A small sound classifier, trained from scratch.
Model: log mel input, arch transformer, activation gelu_tanh, layers 6, width 384.
Training: muon at rate 0.039, 37900 steps, batches of 128, held-out accuracy 100%.
Data: 39062 training examples, 124.2 epochs.
Rows from block 3 of a small sound classifier, named by matrix and row number. Rows with one number belong to one neuron. Each number is 128 + 32 x the weight over its row's rms, rounded and kept within 0 to 255. All counts start at 0.
Before each neuron's rows are labels from the 100 clips, of 14976, where the neuron reaches its highest value: "responds to" is what is common among them. Only what is clearly more common there than usual is listed. The data: synthesized solo parts of chorales (CocoChorales). In brackets: how many of the 100.
# fc1: MLP up (model.blocks.3.mlp.fc1.weight, 2304x384), inputs 256-383
# fc2: MLP down (model.blocks.3.mlp.fc2.weight, 384x2304, transposed), outputs 256-383

responds to: viola (100); note D4 (58); note D#4 (48); note C#4 (42)
fc1.255 [121 108  83 127 131 122 140 109  87  92 112  77 127 106  97 135 140 143 125 143 110 112  17 254 105 150 128  89 150 113 106 111 136 120 130 108  83 153 152 161 152 121  40 160 142 159 131 120 142 173 121 166 148 112  42 129 109 106 156 122 201 126 136 116 119 104 103 156  83 134  40 109 130 159 132 140 120 106 154 178 109 127 168 123 125 130 129 138 149  59  95 128  92 145 127 140 146 136 116  91 152 113  95 126 152 155 112 114  99 123  90  93 138 110 147 154  79 151 115  50 140  57 120 152 137 129 185  86]
fc2.255 [  0  94  56 133  64 121 141 177 141 171 103 123 109 190 155 161 120 105 105 133 136 106  99 151 157 177  95 128 108 132 153 109 161 131 111 133 145 130  99 143 106 181 192 255 149 179 133 127  84  79 135 158 100 100  53 121 100 114  92  87 132 250 121 123 137 139  83 118  72  99 179 135  97 139  65 129 179 143 144 118 155 162  75 147 116 127 130 115 118  99 140 115 139 111 130 137 148 141 104 118 120 116 121 127 126 178 156 158 142 116 128 144 138 122  95 112 114 107  68 124 121 100 114 153  93 126 176 139]

responds to: bassoon (100); note A#3 (66); note C4 (56); note B3 (43)
fc1.413 [147 113 174 142 131 135 118 142 143 152 153 130 135 105 132 102 173  77 125 157 114 146 167  62 152 110 120 156 213  74 101 183 128  94  61 181 148 152 100 139 104  84 108  98 106 125 123 132 239 108 143 154 126 120 200  90 154 141 105 168 122  24 176  85 165 117 116 135 122 159 135 119 121 115 141 127 114 128 133 130  72 144 150  60 100 104 140 141 140  25 148 110 109 121 121  66 131 140 181 152 135 110 118 106 121 138  92 129  65 128 100 164 129 128 155 181 153 110 129 202 136 179 110  98 139 127  63  55]
fc2.413 [172 144  77 112 127  97 121  94 135 108 165 117 130 176 128 141 143 115 149 135 185 122  30 181 109 206 161 118 103 198 118 128 121 132 225 109 171 146 116 135 106 119  88 119 168 140 112 218 111 124  96 126 134 106 200 164 139  77 142  67  77 179 142 153 109 126 146  84 133 159 156  99  91 107 100 152 150 102 110 113 170 119 162 137 107  97  97 164 109 110 159 116 115  90 166 114 110  97 133 145 135 158 142 109  96  90 136 123 109  76 224 176 116 188 149 144 119  99  84 120 116 128 129  95 126 161  71 119]

responds to: violin (89); note D#5 (72); note C#5 (66)
fc1.652 [ 43 116  41 132 103 131 195 203 138 140 113 127 147 151 166 103 116 144 111 134 125 157 153 113 137 129 102 155 122 109 117 141 127 103  81 161 141 147 112 131 100  17  70  75 151 122 150 101  79 110 147  96 124  82 126 106 130 101 120 138 163 157 175 123 137  98 135 121 201 150 171 129 110 125 130 147 123 131 131 133 100 119 137 116 117 121 157 168 121 113 123 138 112 104 136 173 142 113 124 134  94 109 120 150 142 128 105 112 105 152 255 117 121 169  75 153 146  98 118 146 125  96 105 115  98 147 191  73]
fc2.652 [172 116   0 113  92 141 150  98 135 114 150 138 180 111 172 118 154 190 118 116 157 119 123  45 128 116 161 120 143 143  99 100 160 156  98 176 161 155 147 194 123 141 140 183 145 143 127 192  22 164 126 160 143 114 130  98  79  94 141 152 105 255  95 121 122 174  92 118 136 158  81 116 128 135 110 162  96 127 122  66 170 120 128 147  83 161  87 208 125 123 149 153 122  99 101  70 118 159 154 100  99  97  97 100 122  74 154  87 193  96 118 151 158 140 126 120 140 124 152  92 142 115 116 109  96  94 127 160]

responds to: oboe (100); note C#5 (62); note A#4 (55); note B4 (53)
fc1.204 [175 144 140 123 159 141 115 130 100 105 115 142 122 115 187 118 142 110 137 141 108 139   3 129 121 109 131 104 222 132 123 113 105 138 242 115  97 151 137 129 118  95 183 123 128 129 123 137 136 129 113 142 135 130 136 125 133 126 124 121 140  97 132 123 133 133  94 122 146 115 215 133 107 141 132 124 126 124 132 160 132 146 131 151 121 134 171 145 150  99 138 126 120 163 140 128 141 127  88 123  99 114 118 128 149 146 115 139  58 115 255 124 137 153 177  80 121 128 141 134 144 144 180 137 134 121  17 142]
fc2.204 [ 63  97 185 161 129 151 148 138 118 121 115 111 131 106 175  71 132 145 113 130 132 143   0 131 111 119 133 136  95 145  96 159 140 101 163 124 123 147 167 127 139 122  83 115 133 136 112 113 149 177 138 131 133 111 162 124  97 103 139  88 157 163 143  99 141 139 130 167 154 131  88 150  99 105 124 108 211 136 135 151 134 111 110 102 123  91 136 146  94 107 120 133 145 122 145 125 168 129  97 110 143 139 146 109 102 119 117 124 168 101 203 119 127 130 119 117 107  88 116 136 128 120 158 156 116 130 102  99]

responds to: viola (59); note C4 (42); note C#4 (42); note D4 (37)
fc1.305 [ 66 112 101 111 178 135 181 163 136  99 164 186 111  91 189 125 118 109  84 122 120  97  87 123 145 167  78 124 109 112 119 147 100  84 117 145 122 112 133 113  70 135 133 102 174  83 137  72  99 159 120 121  97 138 186 132  91 142 102 131 106 110 113  83 180 115 128 115 157 100 112 163 109 150 114 134  76  99 111 121 125 172 151  89  95 131 107 117 121 147 107  49 125 113  79  38 150 156  83 105  55 178 117 144 116  78 130 158 151 246 184 101 111 154 131  89 145 115 103 103  86 119 115 125 135 151  47  93]
fc2.305 [196 128 160 132 161 131  70 146 120 130 134  70  94 119  92 131 144 164 151 127 134 129  93 138 111  75 155 131 162  88 141 127 161 143 129  70 104  86 134 170 151 194 185 194  76  95 105 170 152 162 112 169 108 117 133 140  96 160 195  96 131 130  87 168 124 153 191 107 106 167 140 122 125 188 168 167 174 125 160 115 117  36 119 140 148 161 172 169 143  98  91 151 182 103 111 114 111 154 158 144 119  57  93 105 165  67  81 101 138  90 132 122  83 196  82 130 110 107  99 110 119 118 167 118  99 168 191 195]

responds to: viola (53); trombone (47); note D#4 (46); note F4 (44)
fc1.628 [126 109 100 117  91 134 155 137 115 125 112 115 149 101 105 104 129 139 136 132 107 145 122 143  82 128 139 124 183 106 118 113 156 136  41 164 114 148 142  79 165 171  82 177 134  96 106 130 226 150 149 165 100  95 227 126 118 134 116 148 230  72 144 176 112  84 130 139 118 117 119 121 168 127 113 109 127 150 120 113 133 101 181 142 123 121  82 145 121 141 163 126 160 113 134 123 121 191 130 121 139 110 168  94 128 172 120 138  29 172  79 133 115 151 135 159 121 105 119  64 157 183 105 133 134 118 118 167]
fc2.628 [  0  64 165 114 143 110  67 125  91 121 110 122 138 174 167  58  98 175  97  63 148  83 185 151 118 105 175 175  99 134 135 101 137 111 106 116 124 120  85 110  98 178 119 107 127 122 130  94 102 128 157 156 115 112 129 117 108 101 108  83  92 175 154 117 108 180 149 126  87 156  97 124 127 110 141 133  82 113 115 168  45 135 136 199 156  68 101  92 123 173 112 123 115 134  82  70  96 156 102 107 146 141 107  95 106 102 150 192 145 137 155 168 136 162 132  99 139  63 234 131 152 100 142 145 130 150 136 132]

responds to: oboe (100); note C#5 (55); note A#4 (55); note B4 (44)
fc1.262 [179 107 141 129 144 147 108 150  95 114 145 134 146  77 176 132 105  71 118 126 128 133  10 105 135 102 156 113 164 110 128  88 139 144 227 109 128 163 122 149 121  92 224 129 147 122 122 136 162 166 120 125 153 144 183 119 141 112 142  71 137  82 131 145 132 151  99 147 146 117 190 150 101 144 113 130 151 122 130 142 120 161 156 136 111 111 186 125 107  81 121 117 144 130 120 116 128 134  67 133 119 115 124 136 158 117 161 133  71 103 250 140 139 165 108  81 140 140 109 127 144 119 176 136 118 179   4 123]
fc2.262 [ 95 128 158 154 130 104 132 102  99 135 119  98  63  89 166 115 131 163 132 172 125 126   0 120 121 117 102 170 146 130 112 166 131 117 117  90 118 183 166 111 123 127  83  72 145 121 188 109 133 124 168 128 155 126 195 109 125 135 146  88 161 154 125  96 121 110 150 189 138 107 133 159 131 145 139 159 227 100 178 159 162 151  99 107 130 138 107 154 100 126 191  98 170 123 156 116 126 122  87 127  98 112  90 127  97 141 116 112 141 124 221  98  99 172 122 109 136 102 133 124 131 125 140 103 156 120 105 110]

responds to: trombone (100); note D4 (55); note E4 (50); note D#4 (45)
fc1.598 [155 163 182  98  64  72 132 115 161 150 163 110 199 164 104 108 182 186 149 154 161 103 115  66 104 162 125 146  72 107 124 168 116 107 128 158  88 157  70 201 107 103 141 102 182 102 121 172 130  97 160 143 127 137 133 172 179 152 133 153 142  71 104 124 140 110  66 112  87  83  75  63 105 147 127 157 142  94 126  93 135 148 145 132 172 130  99 101 141  82 181 154 101 133 112 194  86 136 132 152 128 120 133  58 120  95 157 120 116 141  90 119 105 156  67 155 161 152 129 152 158 101 108 138 159 120 136 148]
fc2.598 [125 156 138 101 149 139 138 133  80 102 163 162 198 115 110 155  93 122 158 145 116 155 137 121 127  47  81  96  98 116 143  93 152  92  73 105  76 139 151 132 125 115 109  83 116 118 141 158 179  90 147 144 123 152 118 114  92  81 150 133  81 126 123 132 134 138 116 121 126 130  78 142  91 158 137 173 135 166 150 127 142  41 158  93  58 165 153 104 133  93 188 119 138 112 129 150 124 178 114  74 185  98  80 112 131  91 152 100 144 112 135 148 118  96 108  93 110 117  94 131 114 153 122 108 107 127 107 122]

responds to: tuba (100); note C4 (39); note A#3 (37); note G#3 (31)
fc1.128 [ 76 151  24 111 175 143 124 104  88 139  99  58 108 109 113 124  58 112 152 126 159  96  61 133 173 188 166 109  81 101 129  65 136 107  51 120 195 115 131 141 123  91 164 185 125 106 133 134  53 138 129 134 153 141 157 120 109 163 124 122  93 145 192 115 136 148 133 137 126 125 231 111 131 124 137 103  86 110 123 133 129  99 129 127 162 159  69  93 107 151 131 114 131 128 106 111 117 146 131 118 142 133 145 180 109 132 181  98 144  95 116 135 160  80  94 103 107 187 131  11 105  80 115 153 125  46 126 148]
fc2.128 [181 107 130 140 136 122  79 158  91 136 120 105 144 134 133 166 116 138 111  94 134 171 176  94  86 155 135 147 103 151 105 150 144  93 194 130 136  62 133 130  84 122 129 152 109 136 121 107  94 173 115 131 156 115 141 120 153 166 103 109 186 127 101 142 116 153 100  88 102 120 137 111 124 121 155 133 103  79 119 129 128  68 106 167 136  70 137 124 109 122 134 109 112 136  67 113 118 102 107 126 121  93 120 129 126 135 106 113 167 171 132 127 135 131 161  67 104  86  92 130 121 114 161 183 145 244  23  56]

responds to: viola (100); note D#4 (61); note F4 (48); note D4 (41)
fc1.680 [107 167 164 176 171 175 155 178 143 153 153  73 110 118  51 125 125 106 130 132 124 142  70  96 114 149 100  88 115 134 137 121 105 134  63  77 110 127 110 115 132 139  91 148  72 144 139 135 164 204 123 140 140 102  74 150  96 153  92 115 126 126  97 136 126 132 108 195 126 157 126  90 153 126 122 143 121 146 142  98 160 148 109 126 161  41 137 112 120 193 138 127 153 142 165 224 121 154 136 103 102 114 153 145 151  94 184 152 174 255 135 149 130 152 113 128 142 141 141 122 127 174 116 134 117  64 113  90]
fc2.680 [ 11 121 180 137 139 123  94 181 136 115  85 131 155 101 133 187 139  99 175 113 116 112 195 108 154 163 118 109  63 135 126  81 104 144  89 128 157  98 189 116 127 110 133 115 151 155 176 147 121  88 131 121 131 169 157 129 121 106 140 106 134 127 178 162  94 132 147 121 144 134 121  88 126 143  85 138  31 114  64  87 112 132 136 150 153 116  97 128 126 118 167 168  92 120 134  96 114 121 105 106 139  96 109 150 158 181 150 140 159 212  79 156 132 130  93 105 117 113 164 101 111  78  86 201 168 180 103 144]

responds to: violin (100); note D#5 (77); note C#5 (75)
fc1.589 [  0 152  49 125 143  74 138 156 117 140 101  89  96 138  76 141 117 130 124 143 145  96 188 125 133  93 135 135  69 127 135 122 102 124 113 110 134 148 106 154 124 165 164   0 106 121 129 110 137  69 111 133 126 102 140 119 106 168 143 114 130 138  97 129 109  75 130  99 146 153 206 110 106 112 128 134  98 118 129 182 121 109 155 131 124 154  80 123  90 105 119  90 130 102 110 142 129 123 119 148 114 138 125 127 127 149 138 151 103 186 252 114 127 130  76 147 135 133 128 151 139 133  94 116 137 127 165 161]
fc2.589 [  0 144 102  67 147 108 129 201 144 146 138 127 138 105 175 104 132 171 140 135 139 112 232  97 135 140 101 110 167 150  80 102 146 136  39 172 117 160 145 125 144 135  59   6  88 136 153  92  90 133 131 100 163 116 178 106 161 107 127 142 145 204 131 127 177 136  94 129 159 143 142 132 153  80 127 134 142 137 127 127 182 111  75 128 111  97 162 140 124 153 153 129 113  80  91 142 126 134 146  99 102 120 105 128  60 193 140 129 135 175 126  94 155 114 178 134 105  75 107 147 148 137 139 147 121 125 130 180]

responds to: tuba (100); note C4 (54); note G3 (36); note A3 (36)
fc1.117 [168 101   0 152 160 151 111  90 153 134 117 121  94 149 142 112 104 159 106 111 122 122  21 156 149 124 132 110 203 157 142 139 151 102  96 163 139 113  98 113 126 140 104 135  95 158 138  96 150 182 124 137 108 125 184 122 132 137 115 132 218  95 153  97 160 120 138 152 134 143  81 154 130 121 124  77 132  92 130 205  99 136 138 130 122 117  70 138 157 145 139 118 137  83 128  59 133 118 110  90  86 126  91 124 146 160 126 143  64 175  39 119 144 132 137 159 128 147 136  51 145 146 139 104 129 155 194 109]
fc2.117 [ 65 132 173 129  89 140 136 162 137 148 109 149  96 155 162 103  81 197 136  85 150 144 164 110 134 155 149 160  85 153 135 108 118 141  84  93 124  99 113 152  88  97 126 207 152 151 122 145 115 128 129 134 144 165  53 162  91 155 141 161  78 196 137 158 148 160  93 146  91 110 196 118 158  86 139 140 153 148 100  69  89 140 113 149 126 114  94 168  83 105 138  78 124 119 135 104 109 119 105 130 149  94 108 136  93 158  85  72 139 140 223 111  94 161 120 156 170 174  86 182 130 144 181 138 160 128  94  92]

responds to: trombone (100); note D4 (59); note E4 (54); note D#4 (40)
fc1.72 [188  81  87  89 170 106 130 176 129  77 197 116 127 111  96  96 146 123 177 158 134 163 160 211 154 120 161 135  68 119 171 125 123 124 134 129 145 136  90 149 146 143  83  51 121 102 127 163 189 123 117 113 113 146 150  81 136 166 131 124 159  52 126 125 104 128 131 139 165 150 114 168 116 139 168  98 137 122 102  31  77 127 131 102 172 164 111 102 126  95 140 113 160 113  86 148 104 112 130 104 124 120 114 104 152  75  91 146 117  25 103 119 127 128 119 179 136 131 117  74 110 149  75  94 140 129 173 141]
fc2.72 [138  90  97 105 109 113 159  95 134 171 130 121 119  76 116 130 148 156 129 104 122  91 163 177 145  46 109 123 216 105 106 141 168  88 160 106 132 150 117 103 120 112 131 101 120 161 104 179  85 120 101 132  95 113 249 117  84 103 110 150 138 147 114  64 110 153 157 141 173  99  86 153  85 129 121 127 206  98 185  91 103 105 158 101 127 118 147 161 156 111 173 129 170 137 163  67  90  82 142 143 124 137 133  98 125 132 125 120  64  95 127 149 146 135 211  70 150 110 183 112 113 145 145  98  95 135 136 128]

responds to: trombone (100); note E4 (50); note D#4 (50); note D4 (48)
fc1.350 [ 94 106 171 127 101 137 138  67 128 131  92 151 163 128 189  97 178 164  66  75 125 145  66 124 150 145 135 160 125 109 134 155 111 151 171 123  84 182 142 131 198 164 110 139 144 104  87 137 133  79 116 155 114 140 187 136 122 120  79 124 156 134 135 176 182 165 119 111 122 118  90 112 143 168 133  98 132 137 104 166 117 191 133 148 132 126  88 129  99 153 133 108  98 152 106 139 117 176  72 122 121  93 142 124 120 149 107 118  20 110 110  81  94 113 140 109 165 113 175 122 145 168 159  64 203 170 141 105]
fc2.350 [142 162 163 153 107  79 130 162 126 116  93 107 108  87 155  58 142 140 162  79 127 154 123  80  71 107 200 141 111 129 162 143 174 105 123 118 168  47  99 105 116 155 123 127  95 127  80 110 129 110 221 107  69  94 114 110 182 109  57 106 199 115 129 145  84 178 122 123  96 136 131 109 124 138 150  94 139 120 170 161 123 105 130 154 116  89 105 148 117 118 137 101 164  87 126  59 129 139 160 121 121 131 160  83 135  94 111 100  75  75 168 122 118 121 115  96 106  84 159 161 137  75 154 144 159 179  70 221]

responds to: violin (100); note D#5 (71); note C#5 (66)
fc1.536 [  0 141   0 128 116  99 150 165  47 114 104 120 104 154 121 119 122 131 125 120 116 120 251 147 139 101 121 156 113 145 131 161 125 122  26 126 141 198 123 133 136 112 132  24 134 120 118 111 166 126 128 137 117 137 220 116 113 120 124 120 154 107 167 131 127 160 128  97 159 153 174 118 137 129 133 127 128 131 136 150 122  99 137 137 134 102 121 135 105 146 132  93 134 124 133 146 138 141 131 123 130 128 136 119 142 150 106 151 114 146 255 117 113 155 122 139 125 152 110 202 126 124 122 101 128  71 116 100]
fc2.536 [  0 169  81 134 128 110 147 148 121 164 147 124 153 101 123 137 144 137 113 165 100 135 255  98 112 150 138 107 139 140 124  58 139 159  85 132 127 136 112  89 119 174 112   0 109 115 131 115 145 132 107  90 139 126 188 153 134 114 126 134 100 199 121 112 159 103 120 104 142 152 185 162 129 118 136 126 152 101 119 141 145 112  84 148  96 114 124 146 134 124 122 141 132 115  91 126 117 136 118 121  88 120 139 145 103 111 125 134 144 118  85 135 149 120 124 104 122 124 141 113 115 138 149 131 132 118 114 100]

responds to: tuba (100); note C4 (29); note D3 (25); note G3 (25)
fc1.311 [ 80 129   0 123 157 119  66 115  94 112 108 144 127 120 213 129 123 101 133 129 129  83  59  61 156 140 112 116 103 122 131 118 145 113  35 148 112 128 112 131 110 142  43 170 128 137 135 133  94 134 123 138 131 118 190 128 122 125 125 140 199 154 109 124 126  75 121 142 145  94  92  86 129 147 120 126 119 142 122 103 123 117 107 147 119 124 210 115 106  91 102 120 123 137  81 173 111 150 134 142 130 107 116 123 118 127 134  70  92  88   0 117 140  90  83 143 121 159 125  64 122 140 145 205 141 229 100 240]
fc2.311 [172 120 218  89  66 102  91 162 101  92 180 173  97 141 119 134 146 159  85 149 125 142   0 141 141 255 112 132 116 143  99  92 182  78  58 172 105 106 157 148 110 134 197 197 161 128  94 145 140 107 124 150 110 139 114  91 145 119 154  72 172 109  89 137 123 152 119  52 168 141 139 208 155 140 146 145 122 147 170 129 136 103  83 121  91 137  94 179 104  75  92 147 164 113 162 125 120 167 183 114 149 118 128 134 164 133 115 141 184 181 150 123  90 145 162 163 129 164  89 170 124 146 122 120 158  74 111 130]

responds to: oboe (100); note A#4 (52); note C#5 (48); note B4 (47)
fc1.188 [193 110 135 140 111 137 118 146 100  88 148 180 150  67 161 132 139 113 139 163 121 135  22 139 138  90 124 132 196 118 130 105 127 118 255 122 104 165 141 125 125 108 157 136 116 135 122 121 151 108 121 134 143 109 170 114 136 125 121 122 123  94 111 128 142  96 111 128 163 106 169 140  92 143 151 132 132 124 153 182 163 134 116 182  92 170 134 120 129 104 140 140 124 124 162 111 115 139  95 138  98 130 142 149 140 119 125 120  90 110 255 122 129 161 109  77 133 167 112  96 126 184 190 117 147 173  27  74]
fc2.188 [ 58 126 138 152 111 129 151 131 143 162 105 105  51 146 170  46 123 142 135 157 124 111   9 105 137 104 113 109 139 144 112 137 114 113 154  84 154 152 186 119 145 114 137 102 119 126 164 106 117 130 109 113 137 115 231 110 133 147 142  93 139 136 153  90 112 175 134 155 130 146 156 138 142 108  99 145 243 118 170 112 149 126 123 102 117 127 111 120 135 109 138  84 153 119 166 137 113 126 102 141 135 101 127 147  99 165 118 107 101 136 226  47 120 105 144 164 117 111 141 178 122 120 133 121 131 124 117 154]

responds to: violin (42); viola (32)
fc1.457 [255 126  38 143 109 111 154 151 133 115 124 159 117 146 100 137 121 109 133 136 144 115 106 150 149  98 120 149 154 128 136 155 154 124 132 141 133  90  99 113 138  69 111 210 130 122 104 168  88 136 137 138 127  90 126 122 166 131 131 133 130 185 178 132 152 173 117 144 126 118  88 131 150 135 112 136 134 105 122 117 136  59 117 110 123 124  64 129 120 104 114 125 132 112 129  55 110 135 181 139 144 148 135 141 102  53 109 143 157  60   0 131  83 113 146 147 139 105 108  83 126 101 140 102 116  16 134 126]
fc2.457 [255 112 139  86 138 102 102 138 144  99 152 172 138 140 121 159 143  83 127 109 139 118  29 120 116  71 123 147 190 136 124 124 170  99 135  98 132  84 137 165 117 162 130 202 100 159 154 136  72 109 136 103 106 122 229 142 127  95   7 132 149  36  98 112 131 132 122  97  93 149 211 184 118 147  90 135 103 141  72  85 145 105 115 121  86 150 185 176 133 110  94 136 118 137 121 129 112 108 112 128 129 109 119  95 136 139 133 132 118 145  98 123 113 122  67 139 144 144 125 113 122 130 127 147 118 109  33 130]

responds to: bassoon (99); note C4 (60); note A#3 (59); note C#4 (53)
fc1.155 [195 136 183 147  93  95 136 168 119 146 124 149 136 154 147 112 120 143 130 134 160 170  67  25 125 114  94 151 122 160 118 167 157 129  90 131 139 153 136 136 151 189 235  91 134 109  89 133 139 119  97  97 150  84 128 118 153 140 122 142 210  43 106 124 115  74 135 165 130 129 165 129  94 128 108 139 137 138 126 109 163  30 105 124 130 121  95 160 144 134 113 127 142 153  91 146 108 106 109  94 115 110 111 118 126  87 151 117 154  76 114  56 113 123 132 119 111 154 132 168 146 105 177 138 107 109 195 120]
fc2.155 [ 44 151 100 144 135 136 176  91 127 132 115  96 157 159 144 136 153 171 138 110 154 119  86 158 101 158 152 117 136 139 115 118 119 120  44 140 121 137 150 166  93 114 152  64 150 138 106 156  97 130 122 125 122 101  58 115 106 155 136 167 147 167 114 135 104 149 128 167 233 169  85  80 152 116 110 151 125 125 123  72 165 142 108 161 129 125  59 131 129 152  82 131 161 124  96 167 111 134  88 166 131 133 143 124 117  57 110 145 183 160 164  91 124 125 139 119 113 104 136 121 133 154 109 111 127 135 130 255]

responds to: violin (33); oboe (29); trumpet (26)
fc1.334 [ 88 149 101 116 160 188 131  69 190 165  92 143 104 117  81 145 113 143 112 111 126 146 115  62 101 240 145  81 136 105 147 114 137 160 122  52 120 130 136 144 143 124 144 147 125 136 130 202 149  85  89 131 111 127 105 151 152 141 128 115 115 178 148 160 147 116 123 120 134 156  88 102 166 126 148 132 117  71 108 100 139 164 146  96 105 147  79 141  96 153 115 125 152 181 150  85 136 160 152 113 114 155 149 158 159 110 138 100 137 172  94 108  90 112 100 201 161 123 130  67 149  89 107  83 109 148 149 211]
fc2.334 [ 21 152 125 156 147 186 139 210 163 141 154 131 106 107 125 114 138 125 148 119 133  94 189 120 158 108 139 126 133 124 130 158 167 160 137 181 155 188 168 152 104 126 124  82 138 126 119 155 165 126 121 101 133 117 101 131 144 152 159 147 122 217 128  85 125 191 114 151 161 122 204 103  87 166  92 103 149 116 115 147  83 111 119 154 159 114 131 136 118 147 160 134 128  96  86 197  65  75  99 143 145 110 102 147 119 140 125 122 132 180 144 147 101  99 164 132 155 123 131 163 157 132 154 102 139 171 114 181]

responds to: viola (95); note C#4 (53); note D4 (49); note D#4 (42)
fc1.453 [139  91 117  89 123  83  98 108 145 160  97  99 157 203 136 142 132 132 104 110 107 117 142  84 138 183 116 124 106 112 109 162 140 122  99 157 165 157 110 146 108 122 173 171 134  86 100 149 101 103 161 135 160  49 116 121 105 140 147 105 109 116 108 151 125 132 135 102 150 161 101 173 196 148 122 139 126 171 172  60  97 172  94 180 144  85 122  96  98 133 109 144 120 168 133  75 134 116 135 175 117  93 131  93 185 132 126 183 124  94 197 126 171 155 159 168 203 112 183  97 124 113  76 194 101  77 141 108]
fc2.453 [ 98 163 158 140 116 164 144 119 117 163 138 109 139 105 107 102 110 138 165 116 136 162 157  89  84  13 123 127 160 130 210 123 162 122 164 170  94 105 118 114  98 157  85  85  95  93 131 115 132 158 159 137 140 125 153 160 159 125 157 132 110 237 166  84 113 144 120 126 121  88 125 146 175 109  96 160 165 113 133 143 140  40 140 120 124 154 137 114 126 185 187 125 109 126 146 163 141  83 144 101 102  98 104 111 107 126 143 154 169 170 183 133 163 123 165  90 103  76 184 168 127  96 124 131  74 149 155  88]

responds to: viola (43); horn (31); instrument: trumpet (26)
fc1.669 [121 121 118 109 116 191 131 178 137 125 113 107 175  97 189 124  86 122 167 155 111 118 124 154 112 169 147 101 159 162 120  58 133 154  83 149 136 197  92 122  90 135  82 120 148 125 117  83 119  97 141  75 119  52 139 151 119 122  92 154 129 142 173 173  88 109 129 141 130 142 135 132  85 151 124  84  37 134 147 105 108  67 112  82 169 119 134 127 157 129 109 128 127 123  46  28 120 122 188 126 146 146  99  70 100 101  65 127  80  54  81 122  71 119 122 226 156 173 163  82 102 129  91 133 103 139 144 203]
fc2.669 [104 193 179 148  99 102  91  58 139 150 150  79 106 198 132  47 159 108  81  77 183 123 133  91  75 137 133 150 131 106 161 155 159 100 156 124 117  96 126 111 117 145  89 152 203 141 105 109 185 167 103 164 101 118 118  95 114 107 173  79 104 120 106 122 150 198 157 128 130 110 169  68 151 121 159 132 169 145 110 132 161 168 160 143 148 132 113  96  87 180 151 115 166 115  96  95 118 162 126 127 151 183  91 129 154 119 162 127 143 112 187 136 148 137 119 123 143  26 112 138  83  85 131 101 142 154 123 122]

responds to: trombone (97); note D4 (52); note E4 (47); note D#4 (39)
fc1.501 [128 146   0 119 101 140  55 138 126 109 151 142 115 100 164 131  81 117 138 133 122  70 168 144 160 122 147 164  45 106 124 116  83  89 111 154 133 151 136 134 102 107  28 156 137 126 112 145 149 139 114 144 140 133 249 132 137 115 107 139 211  85 103 115 117  81 143 147 169 116 101  99  86 164 139 119 105 113 117 102 161 114  88 110 106 125 232 109 115  90  96  94 139 124 107 185 140 128 145 147 121 124 118 146 103 124 128  99  96  24  71 150 107 112 149 131 146 153 115  94 118 163 114 149 138 172 123 226]
fc2.501 [127 100 151 109 111 111 108 125  88 131 216 148 151 122 128 124 199 131 106 117 117 120  78 156 159 142 119 131 130 137 132 121 182 104 104 127 127 100 141  93 103  73 175 103 177 112 140 132 206 127 101 121 124  85 175 128 150  76 157  48 169  23 133 139 115 108 118 156 131 104 151 214 125 159 105 164 143 120 176 146  77 123 157 156  90 203 175 149 145 111 119 142 166 135 162 134 146 136 133 121 125 101 135 154 155 114 104 131 120 113 124  80  86 119 183 136 146 153 120 123 105  70  90 153 148 102 148 101]

responds to: viola (100); note D4 (57); note D#4 (37); note C#4 (35)
fc1.681 [154 132 180  99 174 175 111 146 213 113 145 165  82  67 201 123 148  82 169 168 129 125 114 137 124  93  81 123  86 143  87 112  91 125  95  97  60 115 133 125  82 195  63 174  92 137 127 135 114 121 153 165 105 153  84 127 174 154 141 121 198 139  59 166 147 173  93 172 135 133 126  98  84 128 109  88 155 128 131 121 140 143 201  79 109 161 138 105 149 149 146 197 126 143 130 204  93 142 144  68 157 170  93 149 116 132  78  79 119 111 122 150 119 141 130 101  99 146 148 112 118 117 149  79 139 133 120 108]
fc2.681 [116  83 130 154 124 136  35 132 142  95 113 121 111 104 126 150 116 118 123  77 149 123  84 135 114 124 137  55 177 126 176 108 152 137 199 102  94 162 180  60 143 159 130 159 122 159 109 113 165 106 104 107 187 106 255  99 176  97  97  89 126 187 127 106 130 175  85 117  67 158 172  81 130 150 109 160 124 116 111 136 122 134 101 105 128 123 151  74 127 136 161  68 148 119 138  87 150 171 138 115 122  96  98 156 101  99 114 135  96 130 184 135 107 118 131  61 108 118 138 110 124 100 114 176 161 196  94 141]

responds to: tuba (100); note C4 (51); note G#3 (38); note A#3 (36)
fc1.688 [ 33 126  29 141 139 154 121 163  93  93 130 119 150 116 114 134 146 139 112 142 137 109  38 201 143 181 136  92 130 122 116 123 139 104 110 133 117 106 134 130 139  94  80 158 138 134 113 138  89 114 117 145 125 121  27 124 103 107 134 137 255 133 116 116 104 102 132 138 104 127  72 142 113 133 140 119 113 119 139 126 116 117 118 142 122 157 150 119 135  92 121 120 135 112 116  99 152 137 151 115 165 134 113 107 130 187 119 123  79  98  42 107 163 118 111 138 134 159  99  26 131 101  87 130 138 168 173 137]
fc2.688 [ 55 131  32 120  94 138 133 177 135 124 118 157  93 161 164 129 126 127 108 108  94 120   0 115 125 190 107 122 136 138 132  67 145  77  66 140 126  80 122 130 115 169 134 233 103 157 120 124 110 122 130 129 130 149   0 108 125 159 129  93 109 255  97 132 124 155 116  84 117 139 135 155 101 144 133 134 197 147 164 130 149 131 104 153 127 139 101 142 144 107 129 157 144 136 156 142 136 126 131 128 115 117 146 162 137 149 132 123 134 169 144 111  81 119 155 124 108 131  67 153 120 143 157 107 136  90 114 173]